config.toml
dataset = "read English sentences (LibriTTS-R)"
input = "log_mel"
l1_shrink = 0.03
steps = 18300
epochs = 149.9
Rows from block 9, named by matrix and row number. Rows with one number belong to one channel. Each number is 128 + 32 x the weight over its row's rms, rounded and kept within 0 to 255. All counts start at 0.
# convs0: first 3x3 conv (model.blocks.9.convs.0.weight, 256x256x3x3), inputs 190-208, a 3x3 kernel for each
# convs1: second 3x3 conv (model.blocks.9.convs.1.weight, 256x256x3x3, transposed), outputs 190-208, a 3x3 kernel for each
convs0.41 [128 128 136  69 223  82 131 126 125 128 136 126 132 121 134 127 132 128 124 130 129 126 128 124 135 128 132 128 128 128 129 119 120 140 130 130 133 127 132 129 127 160 126 142 108 128 127 131 126 127 127 126 127 128 128 126 127 127 117 128 125 129 129 131 132 128 139  67 185 126 128 138 122 128 130 133 129 135 127 149 131 128  83 128 129 181  37 128 128 128 131 127 128 132 127 122 128 121 134 129 125 130 128 138 135 126 122 129 129 128 129 178  83 127 127 118 112 121 126 135 133 131  90 129 125 136 116 130 126  80   0  94 133 131 122 138 128 130 148 132 124 123 134 130 130 131 130 124 132 126 192  91 137 127 130 130 123 135 134 128 127 130 129 129 129 124 129 131 123 133 127]
convs0.42 [127 131 136 147 126 111 128 120 128 126 121 130 150 128 136 140 128 117 124 138 120 128 127 126 133 124 129 129 130 128 127 129 128 135 128 130 138 131 129 128 134 135 121 138 142 128 129 128 128 124 129 133 128 116 124 130 128 129 116 133 172 115 128 132 125 110 127 151 212 122 124 130 128 124 115 130 131 122 147 128 139 110 125 137   0 109 255 127 127 129 130 126 128 118 123 144 151 136 134 121 128 126 132 137 124 119 124 150 135 146 128 139 123 120 116 115 136 124 130 126 128 104 140 131 128 125  95 146 123 124  50 135 127 128 129 139 124 132 112 177 145 128 128 128 131 128 128 128 125 121 121 113 131 123 139 128 128 122 128 128 127 131 128 128 130 128 127 130 136 128 125]
convs0.43 [116 129 121 142  73 112 118 128 128 123 129 127 127 130 122 129 128 129 127 126 127 132 134 126 154 128 131 128 129 125 133 128 119 128 134 125 127 122 141 131 118 128 118 156 135 131 130 127 150 125 130 135 132 126 129 132 122 113 128 128 129 123 133 123 128 125 129 131 152 127 125 134 143 127 131 147 126 113 104 133 132 146 121 116 106 134 215 128 126 128 129 143 128 124 171 130 124 102 127 122 124 130 127 128 129 144 113 127 125 128 127 131 123 121 121 144 140 116 131 132  78 135 123 119  96 134 123 143 147  41 137 128 126 126 128 127 140 138 132 120 125 139 117 114 132 134 128 127 126 131 123 132 128 132 128 133 121 144 126 132 128 122 128 131 128 130 128 127 127 128 130]
convs0.44 [131 151 133 113  95 121 150 128 112 127 135 128  83 172 102 120  56 182 230 174 117 151 215 169 105 153 127 130 116 128 130 128 128 126 132 150 183 135 156  63 128 139 134 114 126 137 124 126 129 205 125 196 147 129 128 110 132 109  97 128 133 126  79 130 140 153 113 137 125 123 121 128 126  70 106 162  70 133 130 137 155 122 145 108 109 139 160 129 121 125 140 126 118 133 133  93 134  91 108 147 132 132  85 151 130 117  98 215 103  95 121 149 121 121 131 126 122 130 102 110 129 113 157 148 113 145 123 182 106 116 115 134 122 127 127 255 130 144 127 128 181 125 127 113 140 104 139 109 123 123 127 125 144 145 112 108 128  87 137 129 128 124 128 135 131 157 146 128 115 130 130]
convs1.41 [120 116 128 129 133 129 123 121 129 128 126 126 138 143 130 130 129 135 130 128 146 143 143 113 131 128 128 123 134 128 129 137 127 134 128 128 129 135 125 127 110 137 122 128 127 125 112 119 137 134 129 131 130 111 130  90 110 115 105 157 133 132 126 130 125 124 193   0 112 114 140 126 131 147 130 139 131 128 128 129 129 130 129 114 255  87 138 155 128 130  88 129 133 133 118 129 138 127 135 137 100 136 125 132 127 129 134 127 105 128 136 127 133 127 126 125 132 128 127 107 129 156 124 149  97 133 118 127 128 160 103   0 132 114 123 128  99 129 127 125 123 136 110 132 127 128 129 117 127 131 129 131 131 127 130 133 127 125 100 128 130 128 122 129 120 123 130 128 129 129 124]
convs1.42 [125 139 100  50 123 149 136 128 145 117 119 128  92 135 134 136 148 126 109 124 135 128  84 121 132 129 124 138 128 124 137 129 109 126 118 128 101 128  79 115 127 128 141 139 152 128 115 127 122 140 131 134 126 129 242 127 127  99 164  79 140  64 130 128 124 128 126 175  77 131 193 138 130 128 126 125 138 130 128 114 117 129 127 124 231 255 120 147 132 169 107 121  90 128 177 129 151 127 127 139 117 137 129 133 132 135 128 111 149 129 135 121 125 128 128 111 136 129  57 129 130 119 136 127 129 181 127 128 128   0 135 136 114 114 153 109 135 128 118 127 123 122 129 130 132 134 121 159 150  98 126 127 125 120 125 126 145 127 125 123 129 117 127 134 123 116 139 127 123 134 107]
convs1.43 [135 128 115 119 115 148 148 126 147 139 150 122 130 146 118 138 132 115 142 107 132 130 129 130 133 121 128 126 124 128 136 134 128 142 127 134 132 160 126 126 125 129 132 125 136 123 128 130 114 127 127 122 133 137 127 137 106 107 112 130 131 107 145 128 125 128   0 109 243 156 126 131 130 123 134 140 127 115 123 128 125 129 131 127 131 103 255 151  51 116 102 117 138 137 128 128 125 137 128 131 110 156 124 130 141 118 138 130 128 100 118 126 135 112 122 128 125 132 111 127 118 137 122 130 130 128 129 131 127 114  38 120 160 126  93 126 123 165 124 132 117 128 119 140 131 130 127 128 129 120 128 137 123 134 139 120 126 137 119 139 129 124 120 115 125 125 128 106 128 140 130]
convs1.44 [122 134 124 110 131 128 183 122 140 184 139 169 122 139 136 122 128 128 125 136 129 126 122 117  72 114 128 142 128 138 143 130 129 117 112 110 128 129  94 127 102 103 141 118 254  87 115 155 114 129 130 138 139 135 112 161 119 107 152 138  74 140 139  94 126 129 128 125 130 130 156  65 132 130 128 143 123 116 153 175  36 133 138 114 130 107 149 119 129 149 162 131 114 149 129 128 108 125 131 138 126 111 126 122 135  93 143 160 123 138 121 128 130  95 111 129 117 153 152  90 113 110 133 126 125 109 124 128 119 121 126 128 108 149 128 115 255 128  34 124  97 125 128  45 124 123 121 128 124 115 121 134 120 134 129 128 141 135 134 130 162 140 145 128 100 148 117 127 115 141 130]