From a checkpoint of a small audio embedding model.
Model: norm batchnorm, activation hardswish, widths [64, 128, 256].
Training: soap at rate 0.0047, 18300 steps, batches of 128, held-out accuracy 99%.
Data: trained on read English sentences (LibriTTS-R), 15625 training examples, 149.9 epochs.
Rows from block 4 of a small audio embedding model, named by matrix and row number. Rows with one number belong to one channel. Each number is 128 + 32 x the weight over its row's rms, rounded and kept within 0 to 255. All counts start at 0. Numbers have three digits each.
After each channel's rows are labels from the 100 clips, of 14976, where the channel reaches its highest value: "responds to" is what is common among them. Only what is clearly more common there than usual is listed. The data: read English sentences (LibriTTS-R).
# convs0: first 3x3 conv (model.blocks.4.convs.0.weight, 128x128x3x3, each kernel summed), inputs 0-127
# convs1: second 3x3 conv (model.blocks.4.convs.1.weight, 128x128x3x3, transposed, each kernel summed), outputs 0-127

convs0.99:143116121054111155162157130224164105117142127121155124136107133138106138125153117129137128127139099122092148138206191146069115120105132136118111135141147122131102131255125175121126114119163132140147121133098082139123125118129087140119131121130123150139111118142106162126144158130137126112124108156121154122110124123102142135155147156130250146109248121115138187130164114102119122125150
convs1.99:164146120063125127144137133119111140105102141119134144205113111090121127131131127139124132155175145112113137133119196124114127098122121101159129161126196116129167105124138127126133130151122129143115138118116192118134122125144142134105202255118160159132132139137122255127141135131143131152111121130141133139128231138092099179114118135113149193129123132129143137141125133153129103146134
responds to: voice: female

convs0.71:164130129116109131118158142120138137178127112149133155147175124115127158107102125161137122078112129136031118138114122138130124053112162134255118101139153087000165078127128149167108103049086087119140133136157131111114152105104129101178126093143109114146107154108075138127149145104118096126116130136125129127200136097064116129087170130142124104135167134118131118132121124112126141151089
convs1.71:133124132153182173136113152125107057109110096176139148120100120198081160124145149076113127175125109141036214150148176174088158129107102123122119166053111069135093153118167198108147161131114137172100176133117141134121136102128105137164120134101156164101103083183133123138129125141155153154148086150135121142096126095089121167229100110112117150129075208124131134122113091118149112148150
responds to: voice: male

convs0.9:143118118196113137117102137120119127167145146132181116173126217114103151175122104159115146136102149129147255181150152128184132125127170116130149139129141092134119130138134120146119116133112094138128187103119112115115133109115144089116157152150128124136111130133133131118100122128102107085136145111132115135113146078119036118176121157126158198125089149255153155138079136145125134117168
convs1.9:138172110144134132146126121138106148146193099143129147167124135121154175158126169108127135128171153115138155255134164130092107149178155125121090153120145128135165123115101128092157150135125161100117156132167090122117119119128088162133117118135128139120121105165160134116102120130238113107154108166174133128115095157170216133146110113182116183115222166106155146162149141128113112119147
responds to: voice: female

convs0.1:106085124174112166136151131150127169109146092161077129132103091132111156169040177079121096146086156125123133184120121098255124085105129117112146194176079130129162126115135158159109152115139104146126120128139115142148147057159175152149112109155113139136143040099158143093154134151166150053164152159145136126092157134103160127149138124071068159142101138141106171101102135088135160127145
convs1.1:237163133145152120125128135129121141131132167159139119121116180134146136248117109135123134123101138188128141103150126131109136129125117081146115133115122141129255125127130129146133125139132121143126203138107134135119125122141120113126131125124140243123120104118135090171125124124124133255090137132128122133125125123128148131123146137126169121125129180124130167131119127149121138120134
responds to: voice: female

convs0.124:119133107118067119115122142157114140180125133116154106120162143176096127141138091074105104114062160135155255175160118110144125157172143116143108191118097134082130104145121115127156097144123150118110111093126184108151142151103133150115126129132067138115069130112114172119147153126174252105106131141061136127121099121133145096124164125129115107131106127145112169123111190134144127142135
convs1.124:118119138032165153177147130163181157197112135098109220119105116095148089124120095162132184164117087113118105133131130063114126170124121088128129107141127128107140149121139085131049121125095136133145108129135130138160144137137145075148117000155094103141121143149156109121146146146174161120165093132130180114105158184106113163128182068126113127132129074213128154120150097135155115101130
responds to: voice: female

convs0.94:126142078171145131169122111124151097165124160134137128148125109175181115148127143135140237108173117134196200114076173162108136255127114168152112175176120096121120140161122116123151153137138137094167140138105166125119140158146137148102143134146160118129184157151191115117120126143141142101137089054129126120128139096117133181166165114113174106153233111148172151127120153147164162115137
convs1.94:122139144124122078146181117114149167105113145134071142120100120126157133169131095114121137160149180123134114147144122174165137097255143094116141151177255133100140129152137119133163119113138133115112112114114115146133122130140175106123149083138154138177157088161149129193122143095097111111169133142131158135127150147127142121180137156121090128139165137125138155140180090118150099118133
responds to: voice: female

convs0.23:127115153123117112165134142133119123151132109126155100120109117137144143107114130181106152204142144132186124103110138160131125136128139110160132150131127142187255195123144114145127121189124108149100149143138143123135131107166130133134096121138128119124090150159137101136125146193133255128195149118120145120118119173119112124134140118145141150179114174133158235138087146128141104087145
convs1.23:092145175091159111127125110126144064142104143128153120141113129082158202144141017156131106171119145115090113167173136153161104118131089087110139109140143213150089136160135128121020114175136070140116088114100129147141163139135188130113140126159137194102173109142164126140124131099185120117147131127059080135111134107104128076073149168127142121154123064188154141129102140132104153138088
responds to: voice: female

convs0.89:148150076255110112134108091182134138156132119113115123098145139094122191164051143125133125053070151124116132137089168144147125133138140120129154149073175082142153077148119096108099119120176161170143154173143117148140196175131082084070140109075143121133138130098117116142091157136136108210198110113124146151096115121134106139143157135194165106099160174092126110127119100110116133153140
convs1.89:143154131221128151174092106100100152134182121119183118164128110056102139102097097087116149185129133092124191163135201132090156118117099080136129180116159126130134140149141158175166121112131143181142079117141176185116129150105102107109130144112117204081111107111147150131133131121062098167139135177119121134147127122125169130130105176131118173098147149238160207125139131079140110137152
responds to: voice: female

convs0.51:149157135147118129124143147140138063175176094107105114186160112120115160083091127112134116168094127091129134143110108071197168061075094068145106156112152111134067109121188132181094153139121119144100106137151103121146185084125096120195143127110147176140117101182083133127126107107117105099233151131131131130145085096167122048079133091121135121119082139183141119130123191088131095127159
convs1.51:157240116187135148115114118135104123123162120140123125136108158099130147129139137119130121149059149133154131186207107118147117140125142153137129138140068145116245104098148138123144143130115127158134157125170118176112093143171110155110138089163107179119099102000091143133115138109130112235085128150110140128128112166143147109153131182110069124116142183124131129141134152167122121138139
responds to: voice: female

convs0.42:116114089139185115125131164089135117116115128146136136127114120139168082135116099139163124194114225115112110130120139113130134146123128139125129121118130126107117139141135129168255142124136135136120128098108143110144131082136121138119128136129132121133144120140130179123111125155119156132142127142117137129152127135255134000139152165124112122142147132120142145152143139131139117104131
convs1.42:142145096135127110133121239175125193153083085081123102090146175105217142119089115089128112141154165204175062089182106097145105135154148155148114129099118166152140090115147177193181137132152075113157124102139114125130108170167164126125120070126158117172192120149147111096134118138125112150134161092118155148138131110122163110156138128117105129173126137109109088124108163131165050073158
responds to: voice: male

convs0.60:135123000139123135128111087126119134105140115125132104133108127126118119123131116113064110120126137121138170130132128135125132120154130131139113123141110113126125050127142142121127130136152115116132126132128133108135120079118128102124128119056130116130113129140144153120127151098149117126135127127097134128000142128000119122141125120114126130109112132116142139127137146137115105134129
convs1.60:106137124050180154085117104173111095141125149184191193087110101103058117115114138067163111150078139136102161150147139146130118076123111165129131164116154124000115177116150098145138105084166130150134111132082124151134142142141109140172131120117094137084151173086118130112135147131119067114154111151082107111136112132168139229123088098157111136114161162123176087135138085172133120107157
responds to: voice: male

convs0.43:134122077116131097176136142126122106169128133129148169114137117152137196169142092117132125099147140123111119166181136152124131138135139098118136135134132076061102167125135165164161131083106111105087120126116129141135127096127114099140120130127130119136167136115092130129133151147122255124135111163138116128116153125255124110133162102083128114206147111123145120121114117135128129119116
convs1.43:102151137128255145167147178124169150216101117115059188115084141124064185108069141125118150168118168147148138156210111154145094124127108188151065133093142139211149144152131144160202129127110102117111118115134119147127115120120119109128134107091133123201124108135116115132131156087096191124163134157121139139138134134152131193157160096128141129137137113104116117141142124127134106143164
responds to: voice: female

convs0.122:129119224118125132125128166154156113125133136138124110132158131103175117120117131166129122125136128125000149137120128135131125113134120123121143142126164140000090179125131140101131128003120125128121127126105133149110130149128122133142126123180113137114183131132114130129125143147130134132142127130121122126114130117126122135126143125125138128111129150124131133117118143128129123178123
convs1.122:130125116114121173157125123145120066151130115162117255124133121137025084126120095127143138120145164134111163150150172146134133178136106151126120133118140128148201061116116187116117121058100156142147121152142134173158140127132112101135117127045156129122043087127107126133147133243126120138109099151151092134159109143101138166143154121124132116123105106153114121133151091138128117173119
responds to: voice: male

convs0.52:144124111106223124162121150141076127140130129161130096125081138141147159140138137130133130121121131130000131116078135124120147132122124130113125135125129108082111163129132150158132151107163120117149122127137128099104113169123119123125130124190152190127139122117121128118123130168139160126148131132133138128113128126255126124148203129129116129123118135119132158131137128124129151188121
convs1.52:140128121075153134130155106123098170135133151079117255132162130125142095126126151123129124098118112152137115117169126071114128118150125144111111137143112114190144153132125216150163137118140130134161126154121140128142130122135106129097114135093120131167180126130134120120165130118121191131131126119175114130137112135110204178160170129141139124138140156119115104136131106150111104150136
responds to: voice: male

convs0.120:093132101077126204150148114146136139103108091104130114098116142153115109139107155110123123123091135133167135108196042086143133098179113113145098141109057106120116123085112124137102143111119114132157097124120096131129125125134072154073133113116142097132124095147000134124138121096134130143100125132127128138113210136051126040132148146106099121114100117107090075126121124101090115176117
convs1.120:110134123102125170130126150094161165110125195141103153131142090123133105087126118095155077154120108064123198206087148088136103131150170168109116112162180069120188116122105098111138186123140170092137160105131133108105151143101151106125142160191113127069106055030180085132155128121099073214084111145142124114151119148186156161143124117147121119129135099158104113133181119125135100083108
responds to: voice: male

convs0.87:127116155120092131141138037113219137144120129117131132130114132106127139127127127200095122131114136128208142133120114121126119116113129124122114120117134129130123120134131118087022128149133129135133135104134141131131123104119136122130129118104123106122165122138123130130120130116135112129115133123119121133221118125000126145118104125141122131124126126129129143121135129127131107130132
convs1.87:125122150145209139126133195162159105174153137132255135133106112142119142132133121142149105100127130123056252140144129132124133160096154143129122123142129053084108141129136143138179124134184136132104122132134135146088127119139167119138120113119129151125145128066079096128128141255088089121123140131136122121099137135125138123115152121124072141119100111128122141134141152137120218161120
responds to: voice: male

convs0.102:119123117143117129119134132120121156127151248129131117116158106113135101140138114147122126083147137168145122109135141192125133166109160121139150208138126123155163136150110064116255129156123255130132183093135123123111141125111106142116128114140126121176135165108148162107125122127143130168128116107132132139118153145144128125131149129116117081131160149124202184107131174120110106119135
convs1.102:142100131206120099132103134149158113196120235121187135095138137078139154168129181141150150069119165111126127114147128137111136144158106201151114138110128128127050129139147132120190115119115132140178136153133148132137126139114104126113082133137128133122113158255108166105129133113150110121150145138144137140100099107116134113168141098122103154152141117121064140144132130105158212130080
responds to: voice: male

convs0.54:131119066128162123131124185114142115158108117153148123131143123130158182119124136108143124150135122132255129131100136123129130121127131131128113126148121159128147223121132127173132136122152117127133138145130144137149133133125156128140125124096138129131129136108127135124140135127140197111128130117089137128115126145182115114137148113126128138169127132143138166129114137125129135122124
convs1.54:117137217152170124106133128161115131149143114107106204143097084162185153141146171139125154165115121145153131147122144177132148133102155112092113147181133184000137174115146175163161122184151102163094121134079112104153111159142139113107128133186141165034205137141171104138130129169097132131150113137101126128128105123192145113137164159129149118124158132173137190149154140112100144182105
responds to: voice: male

convs0.74:120132000112050129112121086119140122128108119148120113142072143139148144156124141155138163092142118140141138143156177136131126161113138154131131117137140140087138091142112091111116129159132122131031153133135122136155115108114131132139128118161132113125043131118132119131138127124116165119138138138055108150055093141112130130147146125141133160150135116165169130115143127173153071125123
convs1.74:116176108110144106082110147059098141129141149142155165144109097107201123139156134183120157145222100121137119153131165179102143151117098074092161114175185095095198179107150086162158164125127159140152084097142114110161142111137122131146118174135080109130163107157120175172113143138174053186058098156173119115146147095119145076125106171116130116140162100141133060133162124138128080165151
responds to: voice: female

convs0.93:129123177166112116131135151109036111139110134108125136119098131116137133125137119128112119098118096138255170160065114126126133127142124139126141119139119169119138168118132116127091136114139120130161126153101171143095133123131131110120140121176126133138064128106137126146096131123120142123112113125097135134111118127072121169125111114126137129149130153111124175121129127127133119171115
convs1.93:184123139141191115118123156155168124255119120137106255129156120127071120128129116132132122121129108126103181144165126115130123185107129125119119120118135172058174209112125180150160118123140150141121135138128137169129136138155125115139142146122195150129134115117078126121119127201174227123124148133107127118164128133142126166110127132131123125139128119141133174130128175114125119110127
responds to: voice: male

convs0.105:115137140139123132145128205133138130104121130151119111131159133142255120123142140123161134135126151117134181135151116112131122139114125111132139137121119101012092139134126134135129137119117142130143117131115137118137122111119125096134109140131151137134147127125137127127124150167125255123153128152148132117183132142167120132114159136123114123124162148134122138125128122123114132129135
convs1.105:121104134125197121164140119152114068163132070102103165144075143157178156098122137227129111094122127148185140124165108140135143191133148136103126122131120149081144168142138143146180140161100084120142167136085133146146148119162162119085176117125115109202123128162118119129155116250124187142123135137083124122217115132119185162138214122106128107142115168142120147120157171106161143158119
responds to: voice: female

convs0.116:091148146085121127110133133146157204121160129141155108115141124157128132139115133235122167217147019152107255136097092115127118129114106119138164088160130121115203145111130132143012130114145124110136115145096111117130134126114107098146124130132118109128136136119123167155131134140133123110104147095124120126125122146097135099118116081146126160159144128085145143122079121133100127125143
convs1.116:131161112105143143127130127163215146144120147127150135119117124168116098145113181199131163092125138131127218255108129182140130193155141116112133131123141151128155117143130113133140117128128123121124110135145122091130126126121174115140126154123121135118118123084107145134130137132146160255130118127116134127130130119135127187132095120000138142118138133232151104156149139140142148125126
responds to: voice: female

convs0.113:147120122158149118152153099102129145124114125152243137132107155126164097170128120133142160115119140175103112141119157127149135172134113078099148103165161110125069157157132125141129123139121162143100145117065108091144129146137110150167128123125168125153134126088124130146130161147112172140118152255163172151128143168124108113124146231032174150129147124162145123130120100217121136117179
convs1.113:103217099097102113104141135127113097129119153138175138126113255107165126118143103071137161131117141209133123103123214164135122143108129154156110143134196112128128137140133132123163149119152141179137025090127128120143148127119118136119124174128136134136150109241225114126119130120155119097132157148126161142132111097129154149148162152137164188122110144114117134126202144111112111144118
responds to: voice: male

convs0.5:122125140196161115151123122134139123186103119125099126157132121153155230154103105096131073049140075142108105117110090094122153122126151136094116126121097046137130117118150098105077117103126139127146125150124124134143098120115106150119124138114043119113134143057126137118122119123153119130163125137144172129125116126006107175143103145130132136152174084122134252103162112109054131069133
convs1.5:249177117142105116113131157085124123113157130141079084145143124089151157118138162062119121134177136101128199186096149077145145109147123095129141138161110083132176154112116130147161116138132161131152128081129138130129125110100150118143133127128122168141124184060084091135125135113218142132113105159147098132131155155125135207137154122096220147110175099154174138195207136118161103119153
responds to: voice: female

convs0.17:135126132111092130143156095132124119096134115110105136129094139124119102110255121153122111118154121125073150127115123150132107118113123132136115145192108117115094144146119127135087128127128176140126114117125113112131107134113071111166127132131148119114103134152168150108131118123147200109146127146095107127111125157101124129134132131129140160111125125120189126098111159128121125126178
convs1.17:120105124101130135124136132119133121128141255115122128109122132189140107095195138115132143131159131138137108129111157203119120119125123141132103121207142097118106139169122163116066133134118095116120116176128134120128160123120255127127138138135113125117131194001175109130138127136107171144129124106165117133135143130127119147122155127034150118127172164141115126128106169122099138130120
responds to: voice: female

convs0.73:156148125179128087161152127140154150101126074127138125217100110108121075112087072048117155231078183128129121107082075107229162124144130168085137094119128178132107134091145217143152092134118107152130150103127111155101151174126104112113095145126138149137150106074097116097112132039122123127136115101155146142120177135155187134151105153113108095115093125125094145133090127114142115133122
convs1.73:117230132118149110127156105134092165133105063121123111116169121084162164142144121093120095085169164103131217147137148145102135118139124174136137143124120129140235131108129093178161103095160106120118119133150129131128119114160121128169140118112146144118122086115077092150127133129016118171109160123131093131117128139155134108123162126138193144149088255119107158165152085122123175106109
responds to: voice: female

convs0.36:128143119190116105139152085127157155123118117117048140131112168182130154148148143135132129112255134136176140140059113199111095093128136131092130102156144103116116144132126150128112108143121116166137152125124140130133126147119110109162127154139121106143102150122176130121139143152175148106149134255117083127124129104117112122171175140111121106121141144194076155126088122115131139120123
convs1.36:164121134139131112136114124134137113133111141122081122122137255133104119149237125137133100142244135121131140145120131099150119170113141125135131128127124143148160139144124153107139122134138093161105139121136125121129108141127218135150128107134138126151111255110255134135132129125082126121150142131119103126138131125146144150156148090149095137126108187163125173126124108083151134140125
responds to: voice: male

convs0.2:137126117124126142102105126148131070104115145152000131132144137141146086125092123107125107095045152129130049112170121092135152143074085094107116126110137135085147179115178119131255108126111148131129135154139077153110108123165109168118109124137137135138172125146193104135121142109154112089095108078128143158116114127042125113146196157140123154158120099134112101135074193130126120117126
convs1.2:146167148135121106116127182171107127141162162156119132136112195128145122196111163089130139120179127126159136156161134150163192163094108189128122138102138148169073129111132110142199128105159147099153057089136119119101122118111058094130127196086150126108108077119142135152133104146015118136148150157158122123138134118132170132146129149089098154122119125170163080172145103247184106113121
responds to: voice: female

convs0.24:122114129153139107109142138255114084127122175127137103119140132119141117120100154103211135122111121166092118118171108106115114117123130121093117111115118128123105113131131134147122125126134140134117168091062110149130144104141133127131145125136133132143117111097204132123113141120116155157135121123149145128119144139111116119103132170091230255130181113106122129114255129119137121134103
convs1.24:113146134142124133122123131134113119133143107139132128239123133113114133132141097092122117134135126144122138116142255120125141125131114109218122134132148137127145128135121122122124153128138131121139124155126197141114119108128097155112149160123118132128146132122125143138135128134109136120147135122142131140127191132141125141141139160132195120132104131138097122141173124141127148130120
responds to: voice: female

convs0.76:187160121143126164148136134137134138136132124146092098132123181145132135181129142146129096000100128111133135124132119166122128105127144136134123119152209133118134129129142150120136141135137101101134110153130126115130105130123119176149108127124130120141131111031255112083138143130143132155111118242123140140128129130126122129179127121117118198108147122142132131098100239139144142125126
convs1.76:118114147075118137119142127143146138115163244134137141102141195109153138135183151145131153129234160148117157136120134114115134062146122111149162135196107122126171132177125134157172121119135104152127144158123119156136169154117155113172099168135136255154126120219110155125131118118121078135134106165118144121133116150135163150107145098132092133139176136153109129195141112154114102129101
responds to: voice: male

convs0.118:106126000164058130128116058146159164121103119126146079126080143132133103099129161112131129100116187113149094132130102136123115149139163167111119127136131147103126041114128098122183132115098146099086139139132126137099158037131109157159117174142101132128096124118094114139107131039134125156097136138095088129124123139085122114120130113108112127112120123128136033131134160127131126112118
convs1.118:129121106152159124110086229168087146136124104120112135108119145108129194142040085202120108167148110133182157077083121146133134219143123152115107113130158098164106155089168137149206116167131091116107126101140104143150124124122133119121106062153163131069063081143083138105157122155108139147129126125158130132145168158230174163171104099134102123121107153141145161155130154133128165102114
responds to: voice: male

convs0.114:090130100153146141104157105170139112148139121157169107141138116134115141159197135161141151255255166129107178167090195172133116158192113134182180155151128114122202108132093119159136143140105128159102154144126148147149132109165136130128149136100130130128111150129141102123117118124125108119186129120109133136116104134101137140143117138117138143140140112198149124115142138139119060144141
convs1.114:112121108158160085123142084132153105111137071134178126136111146166076145110139101105148130173126088141138098153098154139150130077141127113128160114145144118103098098197094146100020119144094146127134181105133166079118114132117094105076131136148103255119157115175203119168123138126114121138103108136186128122128130129180134118090070138129150112160152131130096117177120099119108207098058
responds to: voice: female

convs0.64:144137136104099099115128117142120153142117137109134124133148180126086205116139149164090249146158118144109197255094094136137113136137130154101147140178124111136118124082123155134097115096140145238126136159120113151118125126121126100136123113094135163128131141135121125133149142122150132115142132166121098139104097123090110146135131138115139149121117128150147255128066117139123128151166
convs1.64:142241117167138143145146116112152102178129114131199082122135248177110105140165135139130150089141119132138146172049123160129124144134147107112120155129166150135232128105118173076146144139134111104130114133095121110142119128108141145126116172092117117127157161128118135133126131119217081130151156154133121147114119107129125174103119152140000133127056126122137146158129116135100154154122
responds to: voice: female

convs0.7:131146102143105117093212132179106090157110115135085106112155155120130255152115133095086126168120185124083220153103128128151113125163179169142126177133148229090122123158091153136168141131108113127117125098134118161094172110127142126121089118095170131161102147077081126109133103113147140086133125111165126143142148095189139133115128119144146129100111141117117209099142157101155115175115
convs1.7:113097150126133114131142137184128189248145127129068154119128082148099107125105019169150121117101211173132138221120159116116153126135125127122134146117118167147130145151121106177114108136156111119127111110126119131122112141140101116086126134127114125112118074145110136141138144104185214118161100118129150128118140094132107099199150128113129124145145101255093128130134125130136119100112
responds to: voice: female

convs0.37:124143000160077134094116127124098113118109144185176149129074136126109071114127128187127111247180122075039141132156148123132123123123129134100102105164189149102149100138126135103085124114107114130079154128113159137130128136095130171164138158176125119145105141159140133101127150113127116108122167115123140150023121141091116105113117109143130146151147152113143116121152135112157112115133
convs1.37:140098195153142229121128158096132155116085133167162152118128093103111132180207106080141116241203140138131149119156161103098159175086109133130118149152121113102109140101130106111066121166156109148103104141137074116151129121124159138145137167104183135105087194079167179151136136132148129120067147161109115147153152130134109031173114142115144138107081106152151129117147140144137134170106
responds to: voice: female

convs0.121:088136101201132146152141130126155143157129085170087128133085147104142118178080129153183101141125144159174211188105108138193111167143089135078161162137153113156185131103112128118106119175174120149132142133150173133121178114153121120102131079132152105183112163148020111125142179127125159117189116100165138104126120136133141139209114180136157126113140148160128117132129182108141076050148
convs1.121:204189131135146099135112157104117107126127131115188172151109140095104125081207148113118070183129106137159160131140100081181255110123152131131132120090115167144154123119169124172186066139148131147131126126123133162139090138145142137186154152156102117131127142134173088159141134120176084177096146155115094135136139106141141148120177161129128131175113166143087205121176128087110113143105
responds to: voice: female

convs0.46:118120255133211127125132148128130133117127126124128124128128129124129121120130131123148126120129130129014130131198125130126130129128124133128133132121126163000120157124129131121125130135114131125137129130130129130113121134129124124131129126134133123107183116124126124129127141100128109128127135127243135123128130135122127126125129113128129129117128127127125070132129129123128130161125
convs1.46:128123097122119129121132148205124080136147132163124145132129127132013119131131126125134125123128126125052132123099134126125122129128127129128121132134131114029129153123129153130125134069137125126107129132126129135237123124132127129117121121124130138125083126124128127129255134255125141128134126127175124132160122125133126133128119129131129126129127129130129120136127125125128126135126
responds to: voice: male

convs0.20:157117119102117094098163142136151213159128143076139124120111166126131103118119174079143165255136033076112209214110111142141126110155116114149135113144110119130156124139121083108126105137114143132095102153100147119132180116132132122125128138134112121102105127116127130141103137129107117118154122055119158113138092127115102093117101097121183163127168162023099123158072137144118156134139
convs1.20:138171132111109126128144113136159147134142104112159121119110104170065099140111139188129113149129118158128128184104166064170106122155077000130126119141146175127152137089129135123108104158112053100123113098194123122117145110112120118099148144123116137082150153115135122099128134117134190203083156138105116117120117152108120220188145143152063120129118079108142111142099125173123131117147
responds to: voice: female

convs0.80:124119133120201137137151088148174102119115139169125113151225112109141147134116144099156110133103123132153113153171138122107118126100118135120139161129130176071102240106116117196128147138104163139153132155144147109162136170118132104151131141224133153111164134154127138128102121144130228105124156129175119145098121150248124136134241117128137150134091108113129195127124143129132103125120
convs1.80:148113086143076120174145224235088115145099109107123136141119126187148132158151172119158144123138139125163139104184128116132118192072185108127136163142141098255145070154123120173128146112145131105157143158137151112135125124153117104127111162134089089113191145130094110136142125098136249121128126154170164143149113129202113116124151137146154146156126123131128115126136141124143128155129
responds to: voice: male